Weights of a small image VQ-VAE: encoder widths [64, 128, 256], trained on crops of objects in photos (Visual Genome).
Rows from block 7 of the encoder, named by matrix and row number. Rows with one number belong to one neuron. Each number is 128 + 24 x the weight over its row's rms, rounded and kept within 0 to 255. All counts start at 0. Numbers have three digits each. After the name is the row's rms in percent of the matrix's.
# fc1: MLP up (encoder.blocks.7.mlp.fc1.weight, 256x128), inputs 43-85
# fc2: MLP down (encoder.blocks.7.mlp.fc2.weight, 128x256, transposed), outputs 43-85
fc1.12 092:141129167131124119128135147168125103128109102148161132113098138146139131077150132155125130161114116141088099083117139133158111106
fc2.12 097:125114145132122070119124133141149127135147136064140111149149140126113171149119139176124127119145185151158117160142142125102129116
fc1.13 110:118131126142098116139114106116110111090113083161153136076109128117123108132086137139103080118137127119127101181150140165165143110
fc2.13 122:129132126125112097131158111111100167120119127120103136076130106149138134132117150124115131144128139126123111165112119106133155113
fc1.14 079:189151095122096096078140132140173159139130131184141143136125119118126162106119120110103167111169113107111148108143092098135157156
fc2.14 090:132089122099120101137113120134095180131119158126118157139108144172144133152141128137134139088116152126090077114098111113092090137
fc1.15 091:112165130109090156125106144130200099104142094147112133098128148122157148161119106138107180126122078128140079116083156122123117119
fc2.15 089:100118122127153116133168110128131096082130106134096061151134106112149139133125153124091180100114142146097126148140139105108121156
fc1.16 100:086114106151161135097127085132096118079138150118154084125104129074128149145135144107143118119161119137121104116141098167104120166
fc2.16 099:128117145135089107136131127122127143162148158125114107076091142096142147113136115110142118133109129115123126101164125130133111107
fc1.17 092:149105141085119120126133124146084109067088120118144131135146097135143088174100150138112115132152159100105116120123114126123121085
fc2.17 075:145169134122114145132149123096109114082121108130149109135122117158152120077114160086131128142106132144120162148143111145164160112
fc1.18 090:116142103113094072118147130081133121145116155162157192098101070147146103171111146109133120122125125135162129111194146126147155101
fc2.18 094:120121090147152177138098135125123132132112110081114106146135129143176137102107085134131123136135127112101091110085088127124163106
fc1.19 083:119120152142120143071076105136106092133150140089157109141131114113111099138105109150139113162118096154095121160165133059109130140
fc2.19 102:113115040131140143089123142158096164156103118144128134060111111131150134114172126122113137129127145100095121142135138159136117115
fc1.20 089:123117122127084128182127154097118122163123111110122077125141174135140134107115125134151104150162146100158141082109144134158119144
fc2.20 081:144112121113137142119118155108125152181096151143130174154110115123143119136121136102109107140158135129107105082140124105116125164
fc1.21 083:161074088084118143154099084131132149151124152110087131120106159088166181138151139130102143159102138117105134095125107143080095134
fc2.21 078:117191087143126122101177140124131135139124094174139179114111128109140096133148119153165115160108124113111136147147142120125131100
fc1.22 125:129154121126120113094112112066143115166127141142097176119147088117110112124158129168114105115124099098138144112146124110100119114
fc2.22 121:139125078155091134139199158098152141153138136107095094135141118120149137134150112185113145152130131129102147126108124144148132136
fc1.25 105:128135126152144145098149096128156114111124115169132163104134159112131115110120119148135096132116110133134189163148147092172137104
fc2.25 092:127149108114077129138122146152114113131105097131131151087130106095155143120147105082149151111112110147171124122122119116162120123
fc1.27 122:097095128133132145161134137133125135124092126092145138099118132155152167155108152124125164095173116082113149119113123166140117088
fc2.27 112:112145113140140088102114129161190147119094133101165100119116156141140163165109116163120145136145154136113148152125135121114067146
fc1.28 104:075098125137161135169086127083109120142096115138094145133126098116166111159108119101140102134138062077131108110133097146121119148
fc2.28 088:111158131113114151127179127133118098141141097105129095111129135140137138104155112146137135125138171111089157086113172106138108095
fc1.29 108:112120111121117129129104146119150138158128112084111102183122108113144118110180165121121106125129141166122172082129090132136130138
fc2.29 118:157132143107114144141165148108132126118140131171115141158109086098167121071142120139107162125110134163111119133100155122173137120
fc1.32 122:103141091141099119073091114120154180135137106124162102140110112083172159079092078136117118120153099118152141122139122104158153097
fc2.32 138:079127169102162140138094126110133119133120134089106180120146119127139129151078089124152107111143136125104110122110145140109122137
fc1.33 085:110109079127140147174160136113104120127144143117089125194116159149160169119090175097088114124169157137143166130163147127115127119
fc2.33 075:080183122100080151107128119178097126115137129125127166187106159177134131149109151141138095143107108121073103126086133127091157145
fc1.34 112:133142148125097100155119097125166165114159091108137106172134164077155141101124134096140148103098133090168164107132120116131126114
fc2.34 121:133140173137164122168128158152134109095103144138128114166125096085113138122124134134088139146109133138094132132114152110142153126
fc1.35 110:140126130121130091121136131116138113116153182193140133142130138108165146131143099134165109152132126155104086115130156138117100098
fc2.35 111:140142158145173133155109099142079148142130164108123125122115139118132122150157111112146115129108114135147143128170145119151107103
fc1.36 135:151127100135113095138110133109148119117129132134157106142117190127137133108119123110126131096146148142124119117162128116095137140
fc2.36 122:093146125133142137111096137155133109118129084117143141125139148139090124151113141096166092135137143134138130123077131142122103115
fc1.37 092:086070108113121116148144117129068133131147086135142132113138110117133094096124098117124135132142095163151118165140166125128086152
fc2.37 085:157143135128120152130158133140089105124112128124149117161145141104161132173147132143105135145129164089094145107085109117139155114
fc1.38 084:096080133128122110129115132125139105116149184180081084085145150132118113109115164108144128153137146138131129126144182130141128124
fc2.38 080:129155125115096139137118135128168110125105098155100139119116139123139150156135196076131128148179093103128123148144116129132113132
fc1.39 111:100149113096116132112125120107123152158110139153163156147087163096116155082141126109097174134093106123152138085138124116119144186
fc2.39 091:097105170139160150132126092161115135097126110084112162151142105114130102131116140143174105141142136130138115130108107102098095120
fc1.40 105:117146151101129114143129161146135107086144132173135137139140161120147127152137067112108142091159113136084108098148119119125122133
fc2.40 090:093158110126165081139116139081167100150115151110100114111153152129104115100126125127124124098121153140130115119082137170118133113
fc1.41 117:141118125123147088150098112114167142137106107091099149130115082136113110104188101127162136136124096109173136157150111139171116122
fc2.41 121:082119134154148130113173144091153127102150131159094158062100113110115112115141172121126091105156122128150141109121128095138118109
fc1.43 103:125084152100095130094127083154128171146119136112143162085063125102128179146125109121115121106130144117143144148136115115167123133
fc2.43 094:116134094131128135097132138127144132127126124162157116113161147088111155074163113143156135112154129143169135133121102125111092126
fc1.45 120:102105104111110136123118139115129107128152145131152086145158146115144141114106101143134154075127125107121154118115130120145130123
fc2.45 106:126094084115113124113101112145083115141153141145141154142097119103164097124145126118136131107112104161173159147159105134102138149
fc1.46 094:078142157126144116100128130107137145100140143090087104150161134149150105122118125114126149104135101134129097142104150138112116079
fc2.46 080:095066152113108119111129090168158159146103119176122137095135161153133139125135186136096161089111107118102135147149112157149156150
fc1.48 116:093154120107157118140122117097119138081135121167148125120130091133151145113122065117108121095093135139141142110121154190125135113
fc2.48 101:129176095123099140116150138146116136125121112139136133106118100180102101092129106119145126122122132151148147098137116146117096134
fc1.49 076:112121113155127136113144106129144140082090108119107097106104173113104126136129121156143143146140115129146131143129125168177138087
fc2.49 069:123109123124107104147119133124153166135104128148130139139116116093127109114149168131107130117127167169141128135145115115170111149
fc1.50 115:155107138127106138125115143132126125113104098157110108101092114117130127123134141118126123129149086175106121102171158118135107163
fc2.50 107:130113130089131141148089107143134129139113157158132129126094152141116106164151123097127160121090098091165116123145100169126136127
fc1.51 107:132106133143147151185128139124155078153133156086117122120109163090123166115140144123150131138162086137144133101116158140111085166
fc2.51 091:125137101121113113166114116115095132115128115109140102085187064127137142136126134131111142131079139127121138136113132132117168108
fc1.52 090:125098120143173080154112147114154139146117126162161097116127126084110105132160138166104143156141125116099162156103143126139103131
fc2.52 084:111136119144072141118163130124114159147118118099125139144122109079157105154151106133172129161137116087141112140144147134109095147
fc1.53 145:164107129126117121099138122088144118108115136135139113161135115128129110138099102123115122048121128103125128136247145154135165124
fc2.53 122:110100142114141144133130130120095148115153153153122136080097119127157143135153103090096121095086126115164108148175104139102217122
fc1.54 093:122148127124102109158172106119118127114104145157136101139163113142125126159143108112175075089155135131155118155163189138129111159
fc2.54 093:111132101141143128106089137146094120123117116097120129111122119129137114117087114089096112095114147144137120140121148128155148129
fc1.55 112:074164098157098088116110136119179127090115084121088089129122144157092126123102140132160122081148127134129112127149113129144133124
fc2.55 120:125139133151162153114141110137129132161133143146139143158105081162120138140126151136160100126110164147138118122101137177162127117
fc1.56 117:093126158132143119144128131119149143130119162131166108135071131130128145129082091127081099165106119142108162123080122192125101123
fc2.56 106:147145188120116176117167134147078178157132126160113135132104112122147120117171131168115156153135107102149123090155139151160129117
fc1.58 088:116140166163137119143125098104087135101112090157131109152124124136140114143081112103136097185134133113112126148114127090128109100
fc2.58 087:129166191152088166138132141143089146104103148112158181181132069115151137123064149143141122173141109141192117106105158149099146126
fc1.59 085:088131144134118135133124101120098145107136096102106172107137139095113115128105104140154117145149171158130118119136148135122118115
fc2.59 071:116082160143129156159123109119146117075172108132133124125132126081141149157093134101130142140135122113122125117107117171128121099
fc1.60 083:117129162122126131140164124092120168112143131105096110126128084108141106143141139135139119164150120122131119170104108107102137081
fc2.60 080:123138139125119120129057089188093139112146138149154085125108165128118132109164126133131163144107102128147151135144127136106119133
fc1.61 098:088143189092167095153156133115160130088109143143194153109134151130117110119108091113119120129120139117134100174091117170158113089
fc2.61 096:123122135148091104148181086123141159130143104158123122095108124113131119111130137140166138131131117124129139120179106154178114150
fc1.64 080:182129130120136123138139132144168139169151095108141172118146095109175074132131119126139123127089148144146140125131102095102152125
fc2.64 079:136149104116143138113148163137148161112131113099151062077120165141146152140131148149117107144135135101117124144115100130137157152
fc1.66 092:139107088097109113106120126067132144151131134158128118102101129125130137125135092104135106154095089122137119137119140126134109115
fc2.66 082:129114130128156133168096107149131115152143156113083157115133106112109159130143084132099104126144114128140103098168126151122123131
fc1.68 109:127152095123129139119110124188093104150147126141144134168119138141119143112119096091125122125149117151117088109114121158141147189
fc2.68 099:141082094160135156105145171096118131084129146046125115141176127119124146142102109146131069140144145087101124110131106140106126161
fc1.69 093:101117121155160158146152144147107147098176109159107094146124164106175127166079150101127168102117109133126161130099122099131111144
fc2.69 083:099120128130132160111090127138153124094142111106122111158143137127123155084099111150120121120134159103132108156126139119167148129
fc1.70 101:128138145115132195114137075116118141109139163099136142119134135117123162118112097111173117186113152127163092114158137134098127127
fc2.70 099:147143137160158094121131151103151171088109118126118098138138164104115155107143149183135117162133127117112115136109111127123178116
fc1.71 086:134152102129141135132161144156147127153146095125148163126134130087144115119150116114123079120119110150134130137108122114156104091
fc2.71 086:132104149137106078101105099113165119136109152103131158118115156090128103134183119130119103085090116120111119131174144153109112117
fc1.72 086:154184145141120108128136105135138117147146132110104150125134125132106146115132143110124149117126106138127107098141120112119138081
fc2.72 075:120090150133122114104092178139127106135124112118123124146086111112114111135119096146136131113124115158095134165123146091132137122
fc1.73 081:144139193118116117153152123153158073098139123132134153139113117142164122108095184122122091070121144122137141144140118112090161127
fc2.73 078:131132187125127115153129128142158115127128133130163091127134135083141107138118153172153097119126170146107100068116129100149117115
fc1.74 083:121133123133114114139155139140093151096127110104115140123111141159142164124134092120129144139153151095114098128123106163144103120
fc2.74 076:156113139130122138130114111131134147109127159158114099139133104165158094129117135125126154153099094135129140115159135199149146132
fc1.76 093:125115103098124106151157124138151137121126134093134106114110125094174109120104114142151134136155148131108087142153144155152107109
fc2.76 083:170106085164119182117109079133124130164155148166166117161158121084160167137116128150097106147112114072144116135108105122127157133
fc1.78 099:107152056130104125145159160169166125123166107126141118110112173104152120154091138134142138110108073139141133124101149138162147056
fc2.78 096:069087095146164104133116116105118121097134116152119114174127163107163128140130082152123089094143183122130116157100161113133112142
fc1.80 103:101133120154097130146084130102127089129092132144126109154123091135145125120132132138138090141130160130147153124120154191105142170
fc2.80 100:091129104128144150114114127132119134130146106100130123109170148148102113101113127108139139140154123128060112106140145131132144125
fc1.82 110:182130133119137122127126131110118155115150129100176116123121129111142127171122149134087129106141112152169115059139136151143126137
fc2.82 115:122130092083114140123104151134163158142131136107162139113096113093149110153128160178113165101127148115150135125092143136097127139
fc1.83 082:135085136145147126120109125116126169124141143108119071133142140142131133101167162101118155151111151141170165099146130144119112122
fc2.83 074:163141136089150133122144124120166129121131133122136130161144119127089103123116151185128091162151179126089132164101115137113096179
fc1.84 107:136157069147132105092098114119102111129137105094119167115113167079109102070117118130125141149140120125122145106155161101136133103
fc2.84 113:149143116120138119113112129168096096110085126151173133143084145124106101165140204101163133144103099158153120159160135087121112122
fc1.85 094:148113130160143140160166130143112142136125104165127111146159143134133144128139126119113122138128098163142080160120126151108119173
fc2.85 095:140148172132170139126112153127191129117132122103133109127161127133133113153160145147150127174109123095093172085141131133162151094
fc1.86 104:135116128130101125142115142119077154119122085147157118137137093117123117106105125153143116118142082156134127121125099120097152100
fc2.86 113:112111101111127122103122110133108140154132128123140130120132137140117111114095097075151116117116114151178130116100157108092145134
fc1.87 101:125128146123134095106088137109093157093109149124116109142121156139132180110113159102118160106136161110142136133146138142113143096
fc2.87 113:147111113104138132133130166116159085135121130113133135166129128178137118111089161141132150104153133150076130113071153101155108127
fc1.88 103:152113139146129124104121111092125105181121132098123119136116160166116134149145134122115122119137126122158124107130129156182115181
fc2.88 092:148175141121118108158166116131103121110114128178141085155136136145139162093152129126120139101101100117136140148151144089126161143
fc1.89 106:108171138135179134131090117119114125128120128117128147092173155151154145124148127182150130133133145137184127163142127138166099138
fc2.89 138:134119159137133127107102151096132108073168131101105150171146139128096125139119115174146133145066165147132073122122136135129146135
fc1.90 096:141128099119105108103107119123127103120127140089165138101127148121141125098143140130136160149122134162083106127109121121148113120
fc2.90 111:148106104134100145128113134165133119105172124142141109113140097156130166126135138102100169118130145176123128175155135127129131143
fc1.91 104:150121076103137126140163117143169140104135149128140145116114134094170148098109108135100133117102082120112145121172151134146127121
fc2.91 104:143113090107132136154142141153098164110109126082138145138125126114143104160109096080151160107110123167161109095096116119114127113
fc1.92 098:112114158111158148138045179136126148114104111124125113156114146143149110119174124120156176160105108086139104112098109124112161157
fc2.92 102:095120118141115127111111105124158138134163147133150137116132121136125162116150112161181132114121123153160114139149112100132079112
fc1.93 133:133084141138116143122166128130144154152104109112129116069133133131135147143108149138152150144111171133084134120093109111137148125
fc2.93 135:126111131159149187153115117132059131188171194131119127132100121118145128138120149094133105112139124144091126133165131113146143125
fc1.94 086:118106117158128106171098129130159145119128111129146130153109130121160102126149117170122130119123109130107091132058108146102113128
fc2.94 085:090119129145121115132119145116098126075101142121140069144116106117137130131168089106101098121125112129171082156164115138122147142
fc1.95 093:097092128063134100109133150142119108101077102165130108131112056130151121158129118109138114172120148135126114109128152133159155085
fc2.95 101:157149103095123124152129170112149150179152133106160105101158161175086089112121176145136132107133147122153115078135134122093148106
fc1.96 094:122109127153141122094150110072114118106168153115137140108175139114137097114122127104158070153089103161144139106151118161105164136
fc2.96 089:092118127151103138134094136161131155154099101141146089107146136113085124148115133115103104119142158111119146145152121121104160113
fc1.97 118:125137113106111163136117097149133124135135124119173099060136137112142128124168107113151151163121116107146161037131137131144121103
fc2.97 115:137110132133150136114110118114155135075139141163115139197126151076139117112107106163142091128130145155127144139121142074101155143
fc1.98 118:131189121109131137143125170102102108123132088171161144117127135105128083108152129098106083094119133144127168132113149138127097091
fc2.98 119:139103109119084089104123131134127128141126133137160125085148165149117147190159107114120168130157143123169145132117139162124111124
fc1.99 093:114131134133110122104087163128114163138102110088120170181103113140169115108111135148095153099126127120128137130178182119080132120
fc2.99 093:117143163165123096126155129142116123129092129159121125172132158096129144118130124094139145131118159158109123109104110090086131134
fc1.100 093:116125116177105108150105129104110114099137091110132111122130111147154136135130091089114123119061100140161121116093123126139129131
fc2.100 093:137141129142188138124119141122103135146141121130108154137130109182128125108100081183106105133135085110098141120106150103162136109
fc1.101 085:153155125102126132119133160171126091139137161112142131175110126133130099126137157158131136098122147105145116075131098116092124144
fc2.101 106:120148091117113168143138144096133095123131127141117114136169153116100106068102093117174160143149095087142126129112126120168072144
fc1.102 082:084062112120160116105139093163160099112171127124139150092125131119106117144168143124122172116142121140111086098122148071120115168
fc2.102 085:133153131108146117120143161103158120076147158147125117166122157123134110097151142135139137129122090108132159140130104126152147126
fc1.103 095:125128147117188120147132117142095126107081115089119178077155140169127170079141145125105144121124111132119136154159131133089144132
fc2.103 092:129134134166101143113124154141113116143110136134116127092133103165118211186161161104155130132111179137103102133102148118118133142
fc1.104 120:141133113122121087107139135134135140147143133108185140171124122146133134156073101127132133161151113144164145137126091158178115126
fc2.104 126:104121127135126115124135109115084117140149112128108078066114144173081114086120133060117126149100121141113149122153115100134136109
fc1.105 083:162149129119139124171127141057132135176138128130121149103148138138094105095138135123109136160098157115143112107139140173188140177
fc2.105 094:164129170151091128123113134163121110108141114158167074146117161126154164128091105090136085125127150162137127149110145157124121120
fc1.106 098:158109179156105116096148190127138136133098145111120151106070105132147137136164120187116127156127130134128129136135063144158132102
fc2.106 120:161138161112141136105057129140139132129094109073144100165138135147123131099104109168122124138095092114111112158080143134110152111
fc1.107 095:097128134111138150089141131111127127128091054122140130072115126147176128108140162122137129151109099122123147119108123143116128102
fc2.107 111:133105125133098066137101123130117123185129142116121103113145125149088147093090099117101133113122143144168157127102139173131112122
fc1.108 078:150109121171099108138146146173126098159139131128153152075153093109109126137151129156137098117167128161120097100087126118101097116
fc2.108 064:141143135121135132123103089112115111170094117168141147091119149085138091131148118114119137111080121126134098120165083100146155122
fc1.109 106:155106141170103140105159145128096186138091160136119106130091122104137151140103109186095103138144173148153065106118135106136159136
fc2.109 098:117158141143147102138146098093131157117141135133139137104112118107098083109130142111142070146130128133112135109217112069152113095
fc1.110 089:103120103094112100124129107126105108140138126119160145122133073141159121103117143155152125162160140155134083142110140132116134129
fc2.110 114:137127121124155117158132108161161130071134129099134156132169151171083084136147098126119137160125112089149155161103146150154123124
fc1.111 081:145164094096136132150183084116076143142185121071066136151137099156148115175092093108118105135130109149151097106122131146119141144
fc2.111 084:115096124112140131112113132156082154080168148187123121118117149199075138121123120134134117138128102134120159149141113177148129151
fc1.112 098:104088114119087110110128076131134128128127133152122080120115117148152151133119122160117143187164120160136119095136174097095102146
fc2.112 089:128156146063096123108130143140103133158117140157163157125119142142132097109151112055137176123099112136172132156129153128139121118
fc1.113 110:081108137135123143130103114114121154096110134114112084117155077106155106111131085138127125123123121125070176119166163114134145138
fc2.113 093:114099138147124160130194139125104121112158114105136155160126087110149138149129103122089144128163123123145120110144124112130128135
fc1.114 089:117158115080147125136121104072092108176150128157125131100116158130104121119157135160117148122131118165160154082074124183146079138
fc2.114 086:091107104098120106130115160117129122161119097132107131066143127114118107164115126127102097136112100127136129167143103118142128097
fc1.115 148:109119083139111093135106154104104173135123079165144113162118187113130111135090122115137113140150110100111116081148112148124149112
fc2.115 149:126168113110128114077154096117135161131103112116118133113145155141140112119143117088202128112150106115100146088143122125151118136
fc1.116 114:138109148128130190158107138131112138128116167126133100145099114113126148139156103167181080146109132119155041157147139103106140120
fc2.116 110:112114111122148166132086105113109160129104151146102138087145106169145129131161125082144169157154103117174151121143103174127120134
fc1.118 078:151085102118155177111202144103152133129163141171131128171095082124117124113142141094169145130144154096102146116188104143114129177
fc2.118 081:146129094106132114137033126130131146093146141102119106149133154124115111118137111174103124133128083076137102117066150133110126106
fc1.119 095:162142144090123149111141126128162110105118142128113147120117139135150107097163138114101154134159150143118131146131080114072139088
fc2.119 091:119099138149133068117130145160165096151079130101137152088135116148119140103102145119128136126103122107182138141111143112142125127
fc1.120 117:145109122116161128122116143097107108126095158100144143179110151149113113151133129147110174156152140131120104100124113082106143121
fc2.120 097:124147126121132094155087129128134139110105169137124134191104119122076130147108108133143110117130149132103142119087135121156108142
fc1.121 099:180122163153148094140145127180142128114154132130116200119068103108124138117113120137142183129102113131096105136032126095108097104
fc2.121 101:112110153140144103086089104095113142156167158137149167063088152148148113131138163134157123096140123125142137113158173140106090151
fc1.122 084:085140132151128124184124113141068103104093114126123154145130126164156165084102156135135117130117137135156117136121128100122143131
fc2.122 079:123117127136130172139121127117127102123074128103129139177122098168121132188100161150106143131114134156110107124114150108114129155
fc1.123 083:144052167123159106144086177115120115126116099129114166121134117105145134119145137128140150115161103130139172101158115106147116105
fc2.123 079:085143145103119140107174108129176111143124172146132126178152113105126137154142092200117150144124128144120136137166131100125107149
fc1.124 089:147079135104118144133163138117123115116133114131102102135140109127109117176112106163145120114128094078160126092132156142113119136
fc2.124 088:121139159099129142130097141128148086124110129135150157159183176128122129148098106092103158110126120109130146157119149132167117128
fc1.125 090:114111155153119114150101144151096157108106149146121151117068161102137099086097100109083098135107134143104083136123138116129101165
fc2.125 084:086148134126125110156092149173104101158105140139116161126119108105095099155142123132133074113101098126149108135117096150138130119
fc1.127 113:114089114121122167126100159152101147096118106092147149105095133132173176102111138163091148148129108146159158105166123104152130110
fc2.127 120:172145171096117128110107111097142135118159115140125134142152131122119169125109055113137136135166096119075120136123118143130140148
fc1.128 094:101113153183090099149093131104102132153105125105120082113174105148138126101098144125122126141140122108139112109183117088094097110
fc2.128 094:113122111118144138100117146110178139173141114085145154136099118154063112136109132133112095097126177127148105112129129082121114140
fc1.129 077:129120090151110130156163104156112115128155128141131176134130096125096144120188159151144100106069122113141140126111103134169168156
fc2.129 079:121113123109137118149091164137158108138147125099137145131142200144094123100158111124149102130159151113149130128139139089140140104
fc1.130 091:145144090161135105119101156125137132148123107152141149093120139125101139155154107118106115120131124106148115131151127093117123104
fc2.130 092:103108097132072143092183125168196129112103152139136136169126160139104099125146128137112117156150124107154146111088084111104130141
fc1.131 090:137150136144121152109128152139112154126089103117149116143124114127119140105158105158108121130062186083117154111107118121131133092
fc2.131 096:125157116122139134149175129097127129105118091127095124141144105121123113099133088169165133124152083105100154121147132092144157115
fc1.132 078:131149103097100148119090110135123101098141167139140126083155082170150112088089087179142103134137167161102172092175114145085141103
fc2.132 070:142118130146131132108141147118140116135141099134148140078114174172145175182120103068105125154126097130121088146088127124093154143
fc1.133 102:131103131155134125123130161091106139168109112067130176111151126109105110133109118130149128127121126085117124125149100106132157101
fc2.133 110:132160094135123107104140117133119117136099095105137172124141156120083104140110150152114160101154093143137143113116113140140103134
fc1.134 109:122125111074099109138143158082090130119106121191141164128147131152147100104098108095109114112141121117119137161162130108105117134
fc2.134 102:141143087099124133155139129112127130143111095113137148103098109129136166155090163141118117092112124139106092155056121106132138127
fc1.135 089:103150140140131109114173133122157107118114132092196115106138119122154165186080090090133148134129099128155077163119150133173124106
fc2.135 084:122125087109120171157132122124132165173105122148117110087103154149141119102093070172131145120121095119110160125141136152161103155
fc1.136 111:126134126113157129126126156166091141167103106140116129107110143157099137080099157144117171119150135124153102128117125093075147136
fc2.136 104:156089151141106103116122094140136101135115139143170118112127119154145147161093145100166155103136117160106133128153158121076120116
fc1.137 105:113163134175119092079097123094116122105123139146128177131100091131094097125113138111151097113144141125109141120129113114137109134
fc2.137 088:151094122125097124167136105136155115116104157101144134147123126099133139142126117112114122116098134155155125143161148128088135122
fc1.138 103:153134101107126148132159108115093133138149099131179147132152138137103144122116086145184102130095096133159038122183155105108141119
fc2.138 101:144108128122101156120128131148049129138149116127124135102130104170126154145131138104136110140121121149107149126100129095112123102
fc1.139 067:073127107099147148110137157123134099116133120130104103127127098129112120120183138128131119102125182118148119155135153115157131185
fc2.139 069:111130107112142104122117108171149159106150159169132129136138120081107137125125149152173131115122140135129106088087099138140115127
fc1.140 092:139123142083101142137124152184073118082129130115101104127104109144131125132153140140139123199195130133133107120135106187121140094
fc2.140 085:118120140120165139110115143136137132082141135196132172135114105124108145166132137084099155195095145126098177135118138148138131130
fc1.141 065:154153148112172132124158199148119118112126099119125129122084127110100152142147129174084130104146105120133110178166116142163139165
fc2.141 059:122105149102094100120127092119132127126130124158141128158159112140116098098123152122156167113134127126130154074072143142155127110
fc1.143 098:137164143134134084133115124101117131133126123147112153111148085138153097136130152072106080152144121127158123110136095149137088137
fc2.143 091:093075160097123115123117119123136114129103151113125136121135117129149104097130090143157123151119122153161141127141130156127153116
fc1.144 103:166119126141092143138108144112153141136142121109115085110132134112102139114167163108114129111121119146172109151144080129125122141
fc2.144 091:100121130134113076128158128148091115080143117104125148082139115131069154157165147122150081151125144117090157110108147092161116134
fc1.145 097:158060128142117151141093122124125122122153161136095103149114125094148119084171121141133097118130159107106108158116107102108097128
fc2.145 092:144124141110124096092164078131159161136122129145139149117142157138137073120137126105121167121125128104194133119157133146121151097
fc1.146 108:139148133100178113096144128115104160149113121170168150147097134121109159119090152142135119102141115117172129121135106095136138118
fc2.146 103:114139135141104111096104125129153131098140112076167078133146132152110187156120126140104150124097126115089152106083121118148113143
fc1.147 114:129135143150096107174111117130150123150105102077091109140140116136143099136181125137135105150104108162172147135174158151102122116
fc2.147 115:134151131084175121122104147073144102158128163088136144149138107162107111093102125150085116129100074104156132145120136100112156073
fc1.148 109:139120132129112164076073127123096146137140124129103085102093092119171122125103169119096133138130137124127081106116114100122145141
fc2.148 103:142114144114103125132150130169115106128138142113122087135119130139141154138137077097132137129146162148117140114120121132151093184
fc1.149 106:124127097156112170129145128118115138151112163120163113138133087146156140116097101167118111119139128145115091093127109137149132096
fc2.149 103:130167138128132162172103140142101097128141102125098161134083112138116119133128145123162077141137109174110139107152122109139140115
fc1.150 097:115118051142109102141162139195100160159117109090108132104101152141152147112140124139142145156129127084136117110096127085136107120
fc2.150 087:172157094160103128124095174142116127118111166118138118106118105125118161105176158118130092134115135154148113097137085122080159129
fc1.151 111:096087132100137171131148117119144162099139146110132112133109114132123109112078102114168103095134109171132148104152159152134129117
fc2.151 089:100115119136119094116059130111118134124145135144112094115111143147158124151069154178089081099135108145147138114108136144079135149
fc1.152 103:129123120103153114145138117149144109144163107107148140149124127114148138093149109127128087114134071122146115138138156148086107136
fc2.152 118:092162134136108135145171162107112115129161087126146136142102153130121152105097115118122127145136164135094182146130125110114150114
fc1.154 091:114119157138118126111118131159112114107108136079140114145139118119159075125121132126138168086139119118121106138107107093150156125
fc2.154 099:149149133160102114110133137113132114152141102138130128142158162152114131097116131142118120084150141100171105130169141156119101132
fc1.155 081:148142155118155102132091164101106131063076131156099141127169136112159112146127122142093121108101134132170108126139159086140196144
fc2.155 100:112144113115119169125148109073124111127106102078134159115169108125082157146103105125149130163079128088137150133125126096120115075
fc1.156 092:140109112117107132119139103104109086136122138155150100153130159122125123153133138130132112165145154114127162108182100111160126140
fc2.156 095:132156103099147157118124147142063108162128136105100135097157101148126118144117119124106124120115111134112098131066167133107141129
fc1.157 092:126088082089120087069086099129125124107133145155098151110134099125113139139076144127126130120078125101133124085100121104085140076
fc2.157 085:125165089128098118116190147094154150157093129068121112120124134149124157088131145151129120147149128110152144137132159077110152130
fc1.158 096:174120123148121114097137149131163150138125134126105153149086110103179100119133169133103125154147120123117115111163135163145105105
fc2.158 091:147099156111179133118148100150104149144192128152129160141128114095172158156164127085108126130114121127094154102124107115140150110
fc1.159 112:106142144118124165111127120116123153153081151124154103095123150114118131123099138167145134125143122124058115116121122125115116165
fc2.159 112:121070164114153128125136098101079162150143146103084174121140104131110124114127156119126120126126135126146120141141125128122166141
fc1.160 094:137102134125063128106153168087146149133098079143127098173100148130158118130107132139119137119143198097168144119120121150141141097
fc2.160 093:133176143152132135131131109199119162137138140096144173147107142102176070119097149146170114148156081086114126086150122116134128129
fc1.161 080:091133090125127139169144145123132160148131129108125115116112143145160137081124150111128112081171130126164086173131122158136137143
fc2.161 070:121106129119123127127168103116111130163121138121105119146113145108160109153124160131125140094138072143087151089129155115121106164
fc1.162 116:139137112126110195124137112103104186133105093122144100091117158086144149110140109096187128148101099123164179097173132128100099165
fc2.162 129:140127116129127120135168145098122127101123117113149115134125092110133163109103112139084139147104171135100120115099132108149149120
fc1.202 110:137109166129093105175175111095148121063125122128172166137137087110160129126128146124126131114109104147135120127133110129088126106
fc2.202 111:140120156120156133122116150142137135115134101058126137120132101101121162148104108129145097092164161115095118113090153115092108142
fc1.203 093:111081155092161106126135107121113146124130131131138075153117139074128122134169163107163163152135132165129159084139134117115097112
fc2.203 092:142141141155108116138129139104095105143129156140131096115119114078119113134140149069114113126132146097159118158096126101130107125
fc1.204 105:127103149108126099098120145090106133117105122131104119112172121138100112125130145134130106142153111106152133113143176102136125082
fc2.204 102:137103148092100144176134100070110123101144125128079116142106109108128139120134135152135111115131136144106113106128131150098115124
fc1.205 091:111102149129177116081106132111183114125103110114128158110133161110160165134112131143121127084118137068113099111106106109107092098
fc2.205 099:148111065141142148094116135103120119145108086123080088077128103144145132111103127109115137102118143178113145136075142138116139155
fc1.206 137:099156140146103131138080108137111148117139124076121132129126107111144145145149099121136140148137099148140114145130117125151118105
fc2.206 155:122111109146128098129122140112171134137106164081140113136136160152152131131090127115135086143128146092151097140110120119090141118
fc1.207 095:096128144152103155115150130109113183121104106123093108108131104087096144100102129133136124105105116103146148131167130115164134113
fc2.207 092:103117145096101137141084138128131157177136152133127163142084109126096102137124114125096139093115144132111093122114157133138128128